config.toml
model = "encoder-decoder audio transcriber"
dataset = "read English sentences (LibriTTS-R)"
train_examples = 15625
time_shift_ms = 50
n_mels = 80
hop_length = 160
input = "mfcc"
spec_augment = false
win_length = 400
tokenizer = "char"
vocab_size = 32
encoder_arch = "crnn"
encoder_norm = "layernorm"
encoder_activation = "silu"
encoder_depths = [1, 1, 1]
encoder_kernel_size = 3
encoder_stem = "single"
encoder_widths = [192, 288, 432]
encoder_rnn_width = 96
encoder_rnn = "gru"
encoder_bidirectional = true
encoder_rnn_residual = true
encoder_rnn_layers = 6
fusion = "prefix"
decoder_width = 128
decoder_layers = 8
decoder_norm = "layernorm"
decoder_norm_position = "pre"
decoder_activation = "gelu"
decoder_mlp_ratio = 2
decoder_head_dim = 16
decoder_fused_qkv = false
decoder_bias = "none"
decoder_qk_norm = true
decoder_parallel_block = false
decoder_inner_norm = false
decoder_drop_path = 0.05
decoder_kv_group_size = 2
decoder_positions = "rope"
decoder_prefix_bidirectional = true
decoder_connector = "mlp"
decoder_tie_embeddings = false
residual_init = "none"
optimizer = "muon"
muon_scale = "original"
learning_rate = 0.038
momentum = 0.95
nesterov = false
orthogonalizer = "polar_express"
adamw_lr_other_params = 0.0029
max_grad_norm = 0.5
max_steps = 600
batch_size = 64
epochs = 2.5
lr_schedule = "step"
warmup_steps = 30
weight_decay = 0.3
adamw_weight_decay_other_params = 0.05
Rows from block 4 of the text decoder of a small encoder-decoder audio transcriber, named by matrix and row number. Rows with one number belong to one neuron. Each number is 500 + 40 x the weight over its row's rms, rounded and kept within 0 to 999. All counts start at 0. Numbers have three digits each. After the name is the row's rms in percent of the matrix's.
After each neuron's rows are labels from the 100 texts, of 14976, where the neuron reaches its highest value: "tokens" is the input token at the peak. Only what is clearly more common there than usual is listed. The data: read English sentences (LibriTTS-R). In brackets: how many of the 100.
# fc1: MLP up (decoder.blocks.4.mlp.fc1.weight, 256x128), inputs 0-42
# fc2: MLP down (decoder.blocks.4.mlp.fc2.weight, 128x256, transposed), outputs 0-42

fc1.27 104:463519517501441419466537551478450445483552501468402571501497492517557521488474500523484519486481531405450451507505480527452510518
fc2.27 100:520495448480514487459494448483530506411565481417550466518468539551507496498493554579565510494496537445532580478487520479520475390
tokens: "i" (53); "u" (24)

fc1.53 098:513472534561538519488444477531513492551496483518437456498462491478415423525496566559575493484515476556526533497448508458410464483
fc2.53 108:473519484524472484582516539502483532525556471508481578434491497460505471529460550409483498522435473550483519465506527502401478494
tokens: "m" (46); "'" (40); "r" (14)

fc1.59 073:524495472477553495587542575537487520611458574540492489470533467442454464512547437478498476470505427511474459531544510460424497515
fc2.59 072:500445491522549455498473555491558495464479483506486433544390559490546509527519482479474494513489486480554497525487618443495468476
tokens: "o" (45); "s" (19); "u" (16)

fc1.49 106:442538436568566470497494556543459499571454470474437466458517560483457517573567506515541530484435496504520526487517493526474443536
fc2.49 104:495484514515485467577483495482509450517569556507515497433459545505555569476458486548454515555515468536545533501555493483565584493
tokens: "w" (92)

fc1.104 067:490490470491487518487473475522457465434487560530538433499572541529478427535465483508567474494475445468542443479530521577536559529
fc2.104 060:507514546494580492491524494508521452533522511472510499469504434484498534531488522522525421430486537597486460436479470446506489468
tokens: "i" (99)

fc1.164 053:470512490504503551502505559517543482527466471495492531563520608439486492495481507360521527449553515521502546511471506608477528467
fc2.164 053:515541488517533430462536500526460490514517528557495475412490519536489492510448526481532406527465571454504475558524474436512452514
tokens: "h" (57); "o" (41)

fc1.107 118:546448509522529524497510511473504520532483510454522459501490515419517482457508512495448434475470449421574547520505493434501442463
fc2.107 111:553513548470466462530498562469516489459609591560491488504505541501454539472489485469468547460551478468461468500477499489463482506
tokens: "u" (83); "i" (15)

fc1.112 098:484487449478482510529460416516567489455515531478479517489457421515541487529532453516481460516509496491497555489498450528532552476
fc2.112 093:426455401532524448444487467579493543467533488550463540502462500489504498488476485477496517518559494515552453480538473502524451472
tokens: "i" (66); "n" (33)

fc1.48 100:497499613493499525503511502486433436512540511594463497486454570471527543496467512548515444427473483513474492517497498455468563460
fc2.48 093:505484511511553454502560480482474524554488447400527462498438484510521480461462494459459513504537562446551534460455499526468464548
tokens: "e" (82); "y" (10)

fc1.108 093:467534485518466501442515581495497473501428502535473419544455463506562487517550476517527487426506488514528476518516501482458489513
fc2.108 099:577449567533527472547497531460496488565556548475520502507465567481475479504500515549490491529456500537495535484411503487570427485
tokens: "s" (100)

fc1.79 113:487537496554538506469456569506494513498459514516436514501541563540500457507498413535451474453493600545462496521522414552459453541
fc2.79 112:563409574503472459452497506516569500543490515458504436481517464498550550541424521549511480507437476526459526485446457522474530485
tokens: "e" (100)

fc1.230 114:480549521525545487524447479547569471546510579543519565476510493502462567498455458485480513476485450488444492561473411530521488469
fc2.230 115:561494425419487539537418454498559521483524425475617510601416516471431561479524469508506507483551503490548465529521450539486477512
tokens: "m" (57); "o" (23); "s" (16)

fc1.9 092:468479486518581485571546476526535521560486483436510498501502581500481487509536549526574501497496473536513535460491440464499622473
fc2.9 099:473454499489507533484474546460460505563498527481500550551459497502541442459471439562538497499483524476443561501473441556467497509
tokens: "e" (92)

fc1.158 136:526534491509425511519473521406512510486464498415511470519487466425431492507474562543410511504480563525514493546487504524483537483
fc2.158 134:485473448550518557493569513522460464505532474426489481496534469448488499520506531559504444389498579443476475552537511483493560493
tokens: "m" (99)

fc1.193 057:506591499485492564530441468577561479552504446464485526542538508521500478557507517501527490521459559500517383538450393482526481453
fc2.193 062:393537525467544498531420476496464480463416573487510533574485560489605550503469468534500456480472513475441423449532480542478489465
tokens: "m" (100)

fc1.189 102:482502540553567550443510518517549559458456503505493511374454491407488513492538502487479469465486527532516437546538537516577415502
fc2.189 095:450496561506435453575553496479440431531527485513549522454488509539440536509451501545516545514505418484551542417430522503534476521
tokens: "u" (100)

fc1.58 125:538568477542534569508451509483476588573457487432539426491494513467526543436454465452469482467537431542480499473466537510518547488
fc2.58 128:561482482416498537483469487479478455545513511478551562447558565518565495505504504541483520530537541505550502521464451426499502455
tokens: "w" (100)

fc1.174 113:488548492536487460465460509519425516562422410494508561518494517518562556481557477511451518461496490504547517492477497555470514527
fc2.174 120:510556509457482557583414470498449515549454421529458532483502494441460482565516469566474380538509484553556524498473499534443463455
tokens: "l" (81); "k" (17)

fc1.0 025:508476539462514477532476581498570534489514486582510479518538538515501487524447467446501496422497534407512489465566414496440511526
fc2.0 028:506475478471504533486574476494484519443548559407466515565495539510489535554497540521437503497581429557449496479383567506511479532
tokens: "s" (85)

fc1.200 110:496510457507445552522534583471517464490480474459457496465454575409508524488468482504522538496431481468499502415550438509552537448
fc2.200 112:501463450472471525487480589527590430444460540569541516498498482459485544469556479445461477488427523477499464456514491487577550447
tokens: "o" (29); "y" (28); "e" (24); "u" (19)

fc1.30 114:519501530517558524560464432486550472494519520490534567494478472526486414453465532519485554482524486499424583475547539473449451412
fc2.30 112:499477488446545600479626533530498535546528474583466540499482470504508532508467492461527486542539473496537438475519525507541533505
tokens: "w" (93)

fc1.120 083:459450521500516533499476525575489523446423565604442515477412538540502540407522568492462480550499546515453508514525558488484543517
fc2.120 083:501463432419497470488521469510479556429535588500500458507506542519446587401508501483509520516485485478504560542574510512495511470
tokens: "n" (93); "g" (7)

fc1.153 109:445447461512489555515526502459570508481524473497524526545506490508549587526455538520536523494446540479493462506494429470557464518
fc2.153 101:458485449573525557558477510509569503388427501447480477444501475543461503482617498500524452536506489550481433515527588480516531514
tokens: "u" (82); "d" (11)

fc1.54 022:479409468484475454535470508496461500510411502497399514477485503429520488449530570416568469411528467599492494537517493490460497469
fc2.54 026:487610516511463540453576496491525459467518530491518532520474478538457525531446441512472496577515475509458478469437561511519469499
tokens: "o" (99)

fc1.63 115:515493500569521550480482544511450520470548549520453504567516505459493485423514571515446497480486504413530512577428442534496536453
fc2.63 124:520454507516586481468457439464511537510612465530589541539583558534451496491496444401554471501494474492453565594530475493464476489
tokens: "i" (51); "u" (45)

fc1.194 107:478507519515457509515507524526539449456480472516489498506492508515480502594460546544541567463544425460432422532509478490453495451
fc2.194 107:427574557442577424509507498444527480465490504457534495575497486527506481512601552538499522565536512504480552434515478436499517476
tokens: "m" (100)

fc1.223 112:477477539471494477458530491547521482521492559439515434461465546504541533470491441466465498512488476521517554491464488491472544475
fc2.223 120:440469466519474471440569546520504473488504511505545524548509471531503543406519460517429574510446434553580512571428454461474530517
tokens: "n" (100)

fc1.160 116:502411419516452485587524520549604492466489476544507474485466569489487494425505478548481506541560530492502423493540545540473490543
fc2.160 123:479448506426555520415425484515485526495505516503497516495494482555452521516485537495450650475503530442528482497489501545462418494
tokens: "h" (89); "i" (11)

fc1.225 107:547494525546460473440492586478514495571568458519507519548550483529515481536454465534543534442488528450488479476499476524456523398
fc2.225 090:428450525512495480437574445536444525425453531493435509429457505458469452527523466521480530571556516453532526449519517512537543527
tokens: "n" (79); "p" (10)

fc1.78 127:455509550479508512536582470517476462479479533449474420546496588441435484503479527515465458558411437498450502502584492523513494514
fc2.78 122:466445564466496509548496490541442478545471496544519473469512504526442472554542539474445493487510513522513579465458551432484467573
tokens: "l" (98)

fc1.19 051:511464523431486537565557457465535513400533542464569494496464500473510525474468471561427542547445500472463488490526461475514518478
fc2.19 048:531533506548470409458576507456527532480571466449486515495520451592497552508528457514530526492488539505472483509479488498499471533
tokens: "u" (100)

fc1.98 094:529487474502520559480463523513532585457548503435504523561471554473522517494521558525486506512436446486517468476516511430466481607
fc2.98 104:464513457463479438488472430468478501544522575436504499495524492522489485520532551511514592482601350525536485496491532532541485570
tokens: "u" (61); "a" (28)

fc1.253 094:486532490526465494496515457506465498515561459510530489456482481452576400528494482567469519485461496556565417563553497569556513447
fc2.253 093:571461495479496545473499494475526490498545530481483522531450471520470522539537486573459459574530485481564505445573468541466523506
tokens: "o" (100)

fc1.69 096:436515451497507479560432480505583541459481493497536450502565510475412470514466456505517567441486491419441540526500544513479553403
fc2.69 088:467540551458547498419452519524519499527476448478519514546450524442512443441495480466492534488531595539611560523527475579457497465
tokens: "e" (94)

fc1.121 089:448563445560431553506488483526502485542451511519433452473456572409562462518450510487486507502505498491508537527472477493526555475
fc2.121 092:487469461508528582437469469523478515468493574516476430525437474556483503483499466524498493494452498506513501496462551526535482567
tokens: "m" (54); "e" (28); "h" (16)

fc1.32 113:556510545515523517561380419470401508507514519512458497541464522512531566521467545427484490526505516466480468471510508528475465540
fc2.32 102:449501451434495483490476452550536487443461493473552570494530506558533476490498535476517479499555492518509444507476579497480552435
tokens: "i" (79); "d" (21)

fc1.125 101:424537472487524511553474429419532472535514472515478514512466503512490492491597534536443476484514534570421526491441509469486522465
fc2.125 096:469524475470493507448474539406512456531546497498520493453480527536521491469514535480501465513477524560523454465429558507545537495
tokens: "o" (52); "u" (40); "y" (7)

fc1.133 106:409489505514475515566494487531449471418459517463502502527517455496505553556503463504502516452404465475480502504547544477467502484
fc2.133 102:572486553491532486498476524448496442468514533533534493492471480468500541468498478535471458504496528534574465457485436413520563495
tokens: "s" (55); "d" (25); "l" (19)

fc1.126 098:475486489543434527499500526484555435487554529459515530492492484511493523473526502498515541489421538509502520534465485428482512461
fc2.126 102:506526557486470587498461447493520472501519484419508526473478517533528478424509516434514539436474458497505494425468502564492533524
tokens: "u" (100)

fc1.16 105:469481476519438540482497510517500495462575427466561501522514554500498556535472638440487478472476460497502484452511439417434517509
fc2.16 106:445465575556492517504433419471467441457497459514522495527452463446508439486529585523507542516488456501579515485523583460503488436
tokens: "m" (37); "t" (35); "f" (22)

fc1.6 095:472475498527454492518451472534562466501494455513433499546593461500446483493505530484521565540583522573441401562515527508449505504
fc2.6 104:478523553389499518545511545509513482533491502566427508534496528600502568459517414527515449530455476496412540496481503460507526479
tokens: "i" (100)

fc1.227 105:523490497522407466515525500490479560521499481504457542491510565553587516459456604482543505454548474506450496502493496512499500451
fc2.227 110:448504506588391503513554479508508437404555486532515518497421464543479562505510469533501483482516561564484512428524533488526463469
tokens: "t" (97)

fc1.146 093:537473443504494475531480536453534408563467436508470460460509558437473497506399450520492539507520477376435504464529482489479554503
fc2.146 090:508563496507473563554512537453571484481440449503516467482503472492545507527538479534539501560571504460502454476461553511507527499
tokens: "e" (72); "o" (28)