Rows from block 3 of the text decoder, named by matrix and row number. Each number is 128 + 32 x the weight over its row's rms, rounded and kept within 0 to 255. All counts start at 0. Numbers have three digits each. After the name is the row's rms in percent of the matrix's.
# v: attention value (decoder.blocks.3.attn.v.weight, 64x128), inputs 0-127
v.0 100:144164135169081131104176132144106151127138073068179144125128163131068151063129109121129106119130180139103171150106113129141092135089093107156108139140164080124123175093160133175096123107103137175164117152065138156181148164083127147133158150142093178143084124128132140125073105182102098130133122109143172101100158179137207126115115098135070124058207135068143120137050104102109179123141
v.1 104:135067107210124078160090210099145158177117137100107183115142113150129175186152095152122110159057133179160115126076093135164114157097118113092100086115121149145132150137117114193102161087150166105089154115136132125100135136130087111117128071133182137100082149137144176100111131134120132188101118132131070137149127085103077131047159143151097164162182125197096131141095145113084111146115
v.2 095:139124132162200130110107126163141120098090108109122093110164175120112186085158098122233119134138141086111115138147133134100128135125110088110144084145086163089136120182089143129162124142144127145130118109201133157142138081181118110120116105062115138098132158142127175106138113147187148147104063088122140101163120053138128103147110115154225095150155163119146143100050135087098110213093
v.3 089:115112104153177175184140081077079097172125077113109096142115099144098103144133085108152122074091111110152170179115126117081134117136165136149102184136126092143137135154114048179147107138073112185152183166099096162147130089165107109063114151200083073138107146101093188115182092144077115097132094147154134153178126125155145119133149160153146149108180145098140126063123127145172160136100
v.4 104:095132182110126139165146153134057108090107106073138070133150080089152128098144091108176124093185200141094148161112045089156107123161139127161081140105157142125109105109149059139158142123144129139176121141136097154079110131130178130129077123158106110118160088177134123118064120157176135136132127096111156175175187105118142133165143114188191158141091096103118084143192131116131064103164
v.5 108:100119188078135072202134184149144129138140142068123126166126126168077095183076143105143115122113200142115139154125121149111084064122083124095075114156117133147138114153162157099161100040173140170120135116138128071174106117147091102139160120121150120133091140061126097129171126161157168099149166143090120133153128121116182141072143150120089064149130160185113125091159170135171145088082
v.6 113:145108150169144099086116093128154089133166115117120083079089143084160136068115123051132156094126136098148183128161129114059090129070153095156190186166128121139140144095158113142082161140191143139116132143147112178107088104183108110154153185114148123140228124097120130118129126176148149081039119125086135109143153149133069178193133139164107105127104140128140132130112143133134141068098
v.7 101:168134168129158165083115117110120163065180167100242066122112107160145111144181142172071134141067099098203155143110134143140134100117135141103142108145085092145142151114153130136132153121123118154072086106117160084175150114140112088149092130197169129099119095124130146148102078168155098124170149133142130162175141119133106102098133132149179079118102149100124078097119083137177117098044
v.8 098:098108152140067116143115118084101126057124064130186175141128075195135097171079105105138136179100135119116111098107167145142097153133117135122102177167131126175132120111118130184092162179208086063156172097125144126121163099159144130122136107202110105188108127100115077129113104145110183093085127117064159159141084200148129080119121094102126123133149103148102138113181146172160145138130
v.9 103:136093144171147117005082132164128133103120145129122120122166151091069098117119125080111081126149155084126135116110143142146143113123127100164163097142152110152155179149138124151109134175154158171135117087168110156112110139127187163099125149131112149183104145136122172102083096177157096134128128070128205062134093095069145167121119071113118140145181091119059100102137206174154171101124
v.10 103:115155103086184159091150131121188063128089083165089155155141112110105181133156173142106120143135082115104103149122166107135106198104126073105152183150140078158122093179096143158138120103151153108160110137131126078120133103154117113099088170153068135052096103103116109093082147131088185123148174109160168114092210176119217144115153115116121147156117149102110126092151112182083131132132
v.11 095:132180168127100133111137134147190165086131161124087101092151103156144092140146122065203073159102135077130136124148064094148063161094100128146179122079180086181096118155097107111161100096105115167114184108100161068154139144154096135169112153120090141102121139079162099145132109055105081127109115119169149147153159088163127184136180164183129111113144137104141108149077128152118148189115
v.12 101:123116098113185118155150120055148136125107148123130133065161143061092112105068194182194170180158139100093110098095147166142071153122123149146145146128115128072050125149126143095079172123152131123115147135100135092123066091136122108160091173097144099138151096141137164109068095136140185137134113143167147134188110119087122136075136171124195094140091110147173178111153113136123192147144
v.13 106:137108210148131103125157080146076179103188164148056095169107108132134134090121126078152092121151111130149066137098158165158164132109156107114139118106068134140126147188105148086130119139173132091105136122114168164136140103109167126155110071183152094089094112098136103193169132106106131165168171142158168151045113190090143160139133115069089076072134134165165108099125163102132132113135
v.14 097:173122115072118172172101139089082136104122075138147142138120153122095083136146134130134112112168127144129095128160079140151173112107131115061170133053135149092148177141200136154080097152080112080103115114111119133116095128106098166157118091159231130084143109121151087082091143107139219146154135108156157125172146140150128135164135062125113181143105167130142074137143186124132067123178
v.15 105:110161164150128048052079090157125193110089078151182088096125111103086155195132131116164130133066103165151126188110081162102127145110155141095136085136182151127146151080146166055170096110124121160109114156161084121105113138145161178141117154162079177125103168124170133190172130135158159133125138163161099107107082094143155086114182127092100150119099071091126125111112114129133114144134
v.16 081:080128160177114099024146154101132123093132094118080103068179140135112106156133091092124138165081194121089152117135081129089116102150158121087181115113094189123115185134093171163056132124098094130124095172143139177150140103120085052146128113182134069094120168135127127123126107130124132114171162125145140146146135108122108207170174158145120155144176120162162152185107162099107108132111
v.17 092:197122122147108123118144128114106103067111119139112178133107152136095124134088101073131064080171136096142102096128081160109111110142120143155163091151129093171141112177093098084157093185148118153082130229185134113180140153153105193099112086110159091140131145111131142127143148112111185100126118131120092145199105071168155125098166162119090124164094131128077085156160096207137098166139
v.18 081:138136135156177134158185122108127138118139154170158130147094160121136124195180080099118159128139151067125147112151115113128091128132132092179072185094082094080131125138150150202120064088125144126107139211112114158139187149089137149180153177073033092138121130116120138125100124141095099136130152154108124117143148140133125139061141159157165150085118164099072100107151079105159074080086
v.19 090:115113114077116117071128074081141105118167150129165082157089141175221084143133094076194134132120203176160120132206090131070148140098199113124155092119124124148162116127163143148137121120109151161110132174116134133162173108090160123130178058124172130110065106101121094164096173143076121122113140134107119143073161147105131116152159103126096143104176168142132134097157093099134095093090
v.20 091:147107115125157107141137063126137105088063118146156093101162138098140085140165153142105110115182112147071154198108163124207116131104117078148106157135111108118158116065151116129143101096142120138115158178089132180127106127140160155112165173117122127086117136179117107187090154138173190087101122133117204173081095133171157120141063153131076096090069124160136147162100052142165155138105
v.21 085:101145134138150110103113068174139149169127120154119126154108078153113084155177082124134136095131125144150110117165049110137178133161077091173140142137088152097161093138153180155182156163164047095156092121118119157144089098121085057156097158122085140136149111172174064152115095173128159179166146089095136113139085109110104102150076105172217152115131140129128177160142132094099138091118
v.22 080:125081106191140102123103165085106179144154122145136078145098166101192123190115087076090145105126081127125092118095111081152118169148123089105072108093173151093164185153126171093142151098123124131182185159116048165141095130098114159083119182189116156144138133132100139095153153160126127116147187083129125131146098137142142166108109175118129166153119107135085178126098054132110176074110
v.23 098:132139116135104108170163121139154175141117144141092149152116081086085150135153088107147151128124121143157133023097130095159126156130169138162170087176126139049060118137102087094041142136179174160149097118128125138168145096098154122137144152132196150135142091100156108147104109135173193088099044119141118140109140138187085109091137111138138153113154189138138142146125155038108131120097
v.24 088:161089085170168156104166187194143116116122128178120129146098140139108216125118080133109136112150163098114111200136175200112085148147115147126137095122141131119100087109146114099130123206158155098149092080126139119150192135110127124095128180105148100125095124103154159092082103133162084073147086021130113120111111153180139128071137145112162123082186137134083170125121117104127087127118
v.25 087:153125041134120135163089162154166095141134154132115117143132180124124116154116116138177150115092197182144196108130099157160135072118155121166094129160064093167140098078136173193167078149142150143111102173098115163135101171147124080139134092193169094070111163188160136115157130115064120140083143111077132103122141132110071096095065106118150112133133149075106141105098105110123106169159
v.26 106:061117120138078156101110111038194134145155074091068100119115170133169165077137108152114109135128128152187130101128146135093119118201133119158056153063169118191146131105143126126069138119127152147225096127159154125135180119157127151070170123125125114171088091176144137170123164177144154105092087109139103140116121075133154127134092168093087124116114143119110169124132106115131169108150
v.27 079:109150033150104148121167136109163129113093146083178104162158135125143106143134165125122136074140085083077108142110106083132115148076139139123181162096167117086124239158157133116134124150119126159119141114171077119155182137099122112149082184171134131128151165147104147161161095123128124124122133042147129108153110115169183087147099106123097159179127144145164095133096099137151094020120
v.28 083:117162126129136113158103141127132149145200133084120103051115125174130090053169099132078139091111101142063197104127140120072098104103157130095141105188120171140101117171153136153157079120158102150109111141109145107071137129177103163098190162122105107127137089156154148175093143150130071140163123148087101124176096105128162167154097149156112115069110147086161187173093138137070191145149
v.29 085:144112138096127098082152134078181129117183148130176091179092217092138090154093123133070122105133100168095151178148072174148100144108144144120152094126179135186078142085115166096074088072148135110126163118155101118078132077184166141156085117103185102152149212111126077093150143156128143118125144108152097108116132074144134116132113170130088134148167091138157081135147170139117121101161
v.30 089:096121165058088082157200140065125157143143092160091110105146144084144156107110143080163130157103104126129124183171107146104103135142152177117105098107180133075183176103141199195106097106121143083095098158102162124127142095119084102171192109166116088183131119155077120105132150112099166121082093168140097151148122132070100145141113187087145119169155159130093136126132089120158122181107
v.31 089:146149105115112121140170105104082191138093097131125108136179137103144035134161081185187143150129056133144175141115121056177116071202129099131133110117125060132120210128131130146099117139118184124082138066127168132117108070174126090109149168144130103102128165186109123126127072117162144190120147103145113146150089081141092134118184138122078113131145148124128140131103175136113168139107
v.32 116:114130093166102178107122171142105139126126172115104126142092113114127106166097136085120101131157150162153116131155164143127089137091104080132167145121092069085127137140133139095128161107177112151127111100080050151072118181135139140128094121154117217161129173169074052156152166051147062111150127190106130111077149135051149149126155161135171132169177095148113154133116166087150175121102
v.33 113:152168118144113136166118125074123100073146158126087114174151120124100061106170142097083118088125079145168101125128145179102085173153101106190053148182110100126122172073166151131187086138141125106104138176117162147151110174165098120178175124117134130153181116145080159090128069117127128136133121093127117083140155151082114159133152187110127153085188157105099193121064120096140083139099
v.34 115:110098107120101097137141161121124131096102097092129119125096112078131096136161102150192144079127125116168127147172102153134128146163064089122195143085144142143145076135152165113167062086111121125142104047162164192114195130169084075053169125128149149135088116119120101128151123125130119144121189067145132108168121119122115178172123114095132151112173082208116175178167156115117078121157
v.35 115:142147150103142097164083092141176121072125123142133200122105133118087090128145098084136164173129148103150122137147183096165199172177105121147172147137158102096075100147094173113097164178125038173122097114102126182115182078120116146048075110153153110165149129132119107107143117115098140123127115114113164132171157110122105154125183162161131110154066085070090136133079118076152137176142
v.36 113:170163130041155085111133143101126143100097116130135151086081151098168153125121121166129096085116141181102117139140124131102154137149180073141078169142103103171103139099137117091169123134119092140103161119051099123124165186108161150122130076130154136103070179140117143057091084153159123152128164103098144102164167168137092141121128155237144088104196140099188128128091157093141168107117
v.37 113:145132082122124122102137123165131110162165153181139126167117072135147172081070101148159184134140128094094126203170123127172098083131078183156147097027129145110115126117137171099146167231111127096078126100179118088125132176154125125103117108099119146128123101113094086156172119158120088135103123202094149200070151099119136071148165127146130116130165138124118117145132100120132100076134
v.38 118:098159126083142107132107083149110191179098129112144131117158131074161148116133146098117101093094135076168079091124139138153120081115182148144126106168141128138182117159076151063194054140120170109089124161157095208143055149151078111130119112103135132152152182093138149122073120118095050114107133118097148109119154166187093139142088147133105079157136123151122158150177126170187157116155
v.39 117:146072153175133148111124110181118148112166102090160143109184065139117087114094160129138145163119142147165089120091081083116105161147120132112145142136129069141155124060127111146088167091130142187104108217160128112142124172071162129139151167114140170129149124163064110070121040118112191166168113166128125156165144064111138097114056111132099138118140149161097112177177110108148098134120
v.40 110:119098113143094078081175092096103210137079122171100134111119150143117161108176131132154128131108147092146089195117126122113115118112143110090100096144089058075141115129160107165129103151130123144143177080113092120144201139138166127113114089120100140172112112120161165080135140142046069088103190190156093155132149108191172137130124169108144091177097136182174102170164162116121095162131
v.41 113:100077130096111123153149111096112125126164137101107176132092152127067130059159131161141225167147134046141109121112107187167122159105121095065106098137152130148120226140129128153159124138117086102160138099182115101134091142170196127107197152126098156097192122198095100077115103124147069125061124122142148108154101135143162109083115127135134158155167124123150112148117127080111138103123
v.42 116:144123131162145121113117090193109128100159078107095113095142104134134135154129133112103172149133144075112156128162079138127102080119128089126178173164166171139130124167109074145134142115135058111193184158088090171097116153129117126156160127158205172041136140152131070159138129069118067151102141137127116152155160168124056146051079135112109097164139130117152062149140159152087151109153
v.43 115:123137165081105169117125145126130133149130087067089086186093133108093162118139179118145109145065162156097179076110118093118146102117114093124117092123134136130187107170147094168082162098134153132176064137146085097123077194124112078163137137161085180169127178131079107150105122059156109093171074097151138089146110167141128175150134150129157178158119110134212167157157111088119150123111
v.44 125:106080092149132104085090106122091077070109122152091152138178158119034111093142151080157141124099127163141131154110142156181138112095138127175115124173120083137069148155201090174113123101139113095091154102172118127136143111090151156100137141135128215146167093087106113135166140224079142101150130128118142117148080131118145086108190140140133128194105163138163150180142125065103126142147
v.45 114:124168108125146106182104082089163127177170187148137125123166118165153092054108116066149122087139146120105129102138089087107107171089216141126132062205154144091137131102096106079099123107103114150159089146169104135147114106136142135106108130111100155160072127168126139065132152136116093162125148129159114173123148114105208089164073101126153106157160176140157127068128155061174136156132
v.46 109:150077162116153148123081145126112116134137114064086065106148111120091133114111066081124193137162144122108132130121115097101116150158131098163090156090122160208179087108191133084080075126106071145137193148135162066144146106101194138164123151099139119119117224137108119153175110127211096118120186109142181157100098178151129124125123150113124102166100145136105133129107109141114178117109
v.47 103:120089163166157142197173143159163154120091107133183105151125082172050181087109102096101118065154118128060140119210079090134117109102118125126137145162123115135174156161175158111093116168115060089105127104100179088143103142164118127106143117139175096158137112100098099121106145152114117189150112138128151098084125166120110121058119133155189157204134149156121131089124067119148109156120
v.48 099:127071118165153066155119109114176121122134179119097072142096145090166096133141103122168101159109129147087151099070089092208066129124105115106123159152132138136146149134132110142092099153193101167147139071136152108055149147094078146184114089145185131149160094100165123169097129131093182158067159073140123104130166130138166151093061174145172131179134102097101118107165158143153128139165
v.49 096:128117125076072145150171176132148136144081163146137100174116151154086126221129150092181150176186118148162079099104058125126119116166155076085116176098137180126098105150140144132115140053112146124163076128127116182187095128092151159136128124072156096150091107182195072133157092133090143154129156127101141101092139171114095111116071135141109113140099083146137127144127135135109159127060
v.50 093:091102146097174134102127103169127105127150154110135116148099160149093152194143165103156092174148116086088174192074133137088105136147169103171160154111112179181137132151069136133105148097145124145110158061116140177133144049167086086070128195127157128110162164079073120129096124143135061141080111115161153166163090136111102145147082100119146126158095171167107156129111153114136047124119
v.51 096:154132122129177127144181128207120116143116173156059120199130146112115074114118111119144103158112125121174147112152132137129201103129172201156102194153115092198122113117065118097101141088143059109143168161176101092124120071097159136122134122153101107093121129084098133125195129165100133064108146078096115115143124087098094142171104139117150134099089117107141131114175204076152111117133
v.52 095:126163156124143135063142071175069153138092123160153183142133158140166116104094151169094128190111084076152130091162109209138092146106073102165131124141062105150143146162145116148093072135098157059127128116090126145117092147141187115154135134101104129124131157138183093066153153136161163129140162132133145122174148095107140095136122175162142115132094087149104142043130157075092185123073
v.53 089:155115159117118104109181119179136116111104131141120098142124134111162147081125170121153091135179090091158133180123119078200093121175107137165150132116098100075095127116099136098112084103104136104133134158162090133108082140134068115114139124170062144153109087171114128120143120131077102168121108140161114092162157219158077121125130082197084126182189165179146146073182101181137163094082
v.54 099:155173157164108186087132148131068151116129102105099126129139099136161130113086091106197145162203142161078083143133170164102103131126150115108122128132105101142098135098146124109118145174154143131080168107125107180157153126107094155134120095083189188152103140064075150079065131156107110125119138153147202110130120121107173125109075151077149162173132112143084140200133120125056173115063
v.55 095:109123148149186149145125152104108120112171135102117191162102163109116136089094097110099114184085079139183104152061142106074114210164128131129131118146049090132110141115158123159133095123107111143115163157121183095087156138143120116185148136171142133140143105089174156117143180142100062103148117118148121149169165120105097100052186161103175108092161115195118087084114073124098155155084
v.56 092:096099117100123115162142132120118130127160112191167224145149080103179124151115096107106132077086162136111087131071161154062130092179161126135084125126150102098139108118138122149173091183154070149091144145130102161169177118141137141093143145142090133116192146159062071139143162088173140138151193169132091153121049091123093136134123133142091146107097105207128165100132094105108098148137
v.57 099:140133160104140121137158141149181121142127162060144142134108102127125111160181119160109083127133112082098141124127123168132079069149141121181129088123159159130139152145120074145108075095114133077103071159126112069100166136077137136094060118177143193084074081092166113144099120140120091108103087148145162146112134150157161066168150178159147133191142141177166162147125046172113112170182
v.58 097:137161147138115157087093139099184083130185200114111129117125153166151154077134175093112116120126132149158186169151137043116078074102170113131125161137114132120114133118108168192099074086105163093100132101165101118078148139168118128102119151128144156124100074120092137164107124201138144114121139146170162092129169062065135163093135081090137110160167109121174151110134115204097089133080
v.59 088:078113141124154117108062102114132132061207127154070132155135096097111148120122079125099172101107091123088171166120137121086086113171070131117121126161071132124125079153072103123162086102127165191089082175114134131155106197131137147126112166153143195145111142100142109140163158107178192100141193143109115145111134141134158153085113098150160123167151142065160130125150119119103173110211
v.60 092:136157175135061103166137160106113109096060155192118154164153046153090133143173046115101138127076110153110086172142126108157131117124105123140112102117118104120173145125155117137081195062144178108131164169119190185121115170088144114113155120176124118232107147135110157149129170138112102102168154149091128114154127114110119122157136106116098102091141112148074104133110126090064174139098
v.61 089:152095193071128098136110127130137145172088118146182087173159084155140125126157153118140081112106116103123064144129157138141066172111121149089173110125159123135131117108108160097105136188149168080167113192083150104093159170118091127143137133203130103148066145083153111135174187135166115078172135154157096098093082135140071155183085090097130106147153144092107120173125110139048126160100
v.62 092:161194122171131129082145114167143125161153158083100162116068150113095131074094143145150087121157123131101142051130158167159106094091174130167136124118110147114120114097081194139137129097136116205104122126122141146127168194126156146135101110150108081120146110079159153144020140103121168162073167080100142125122140150086176124158095182088155114134132116154064068151160165091098142131139
v.63 100:120123140168079118111120145150083134109193098072122114122145175129083134144127161176131127110180108152114101152096120160175097169179129141172148141118147082119139128167116171102134125166085088127128058143115169117189106103108078095115158138181169099153088135205173115150123140141072106100125130093154092142125180167094158113129158080103066129145189100077088105168133131059073115163107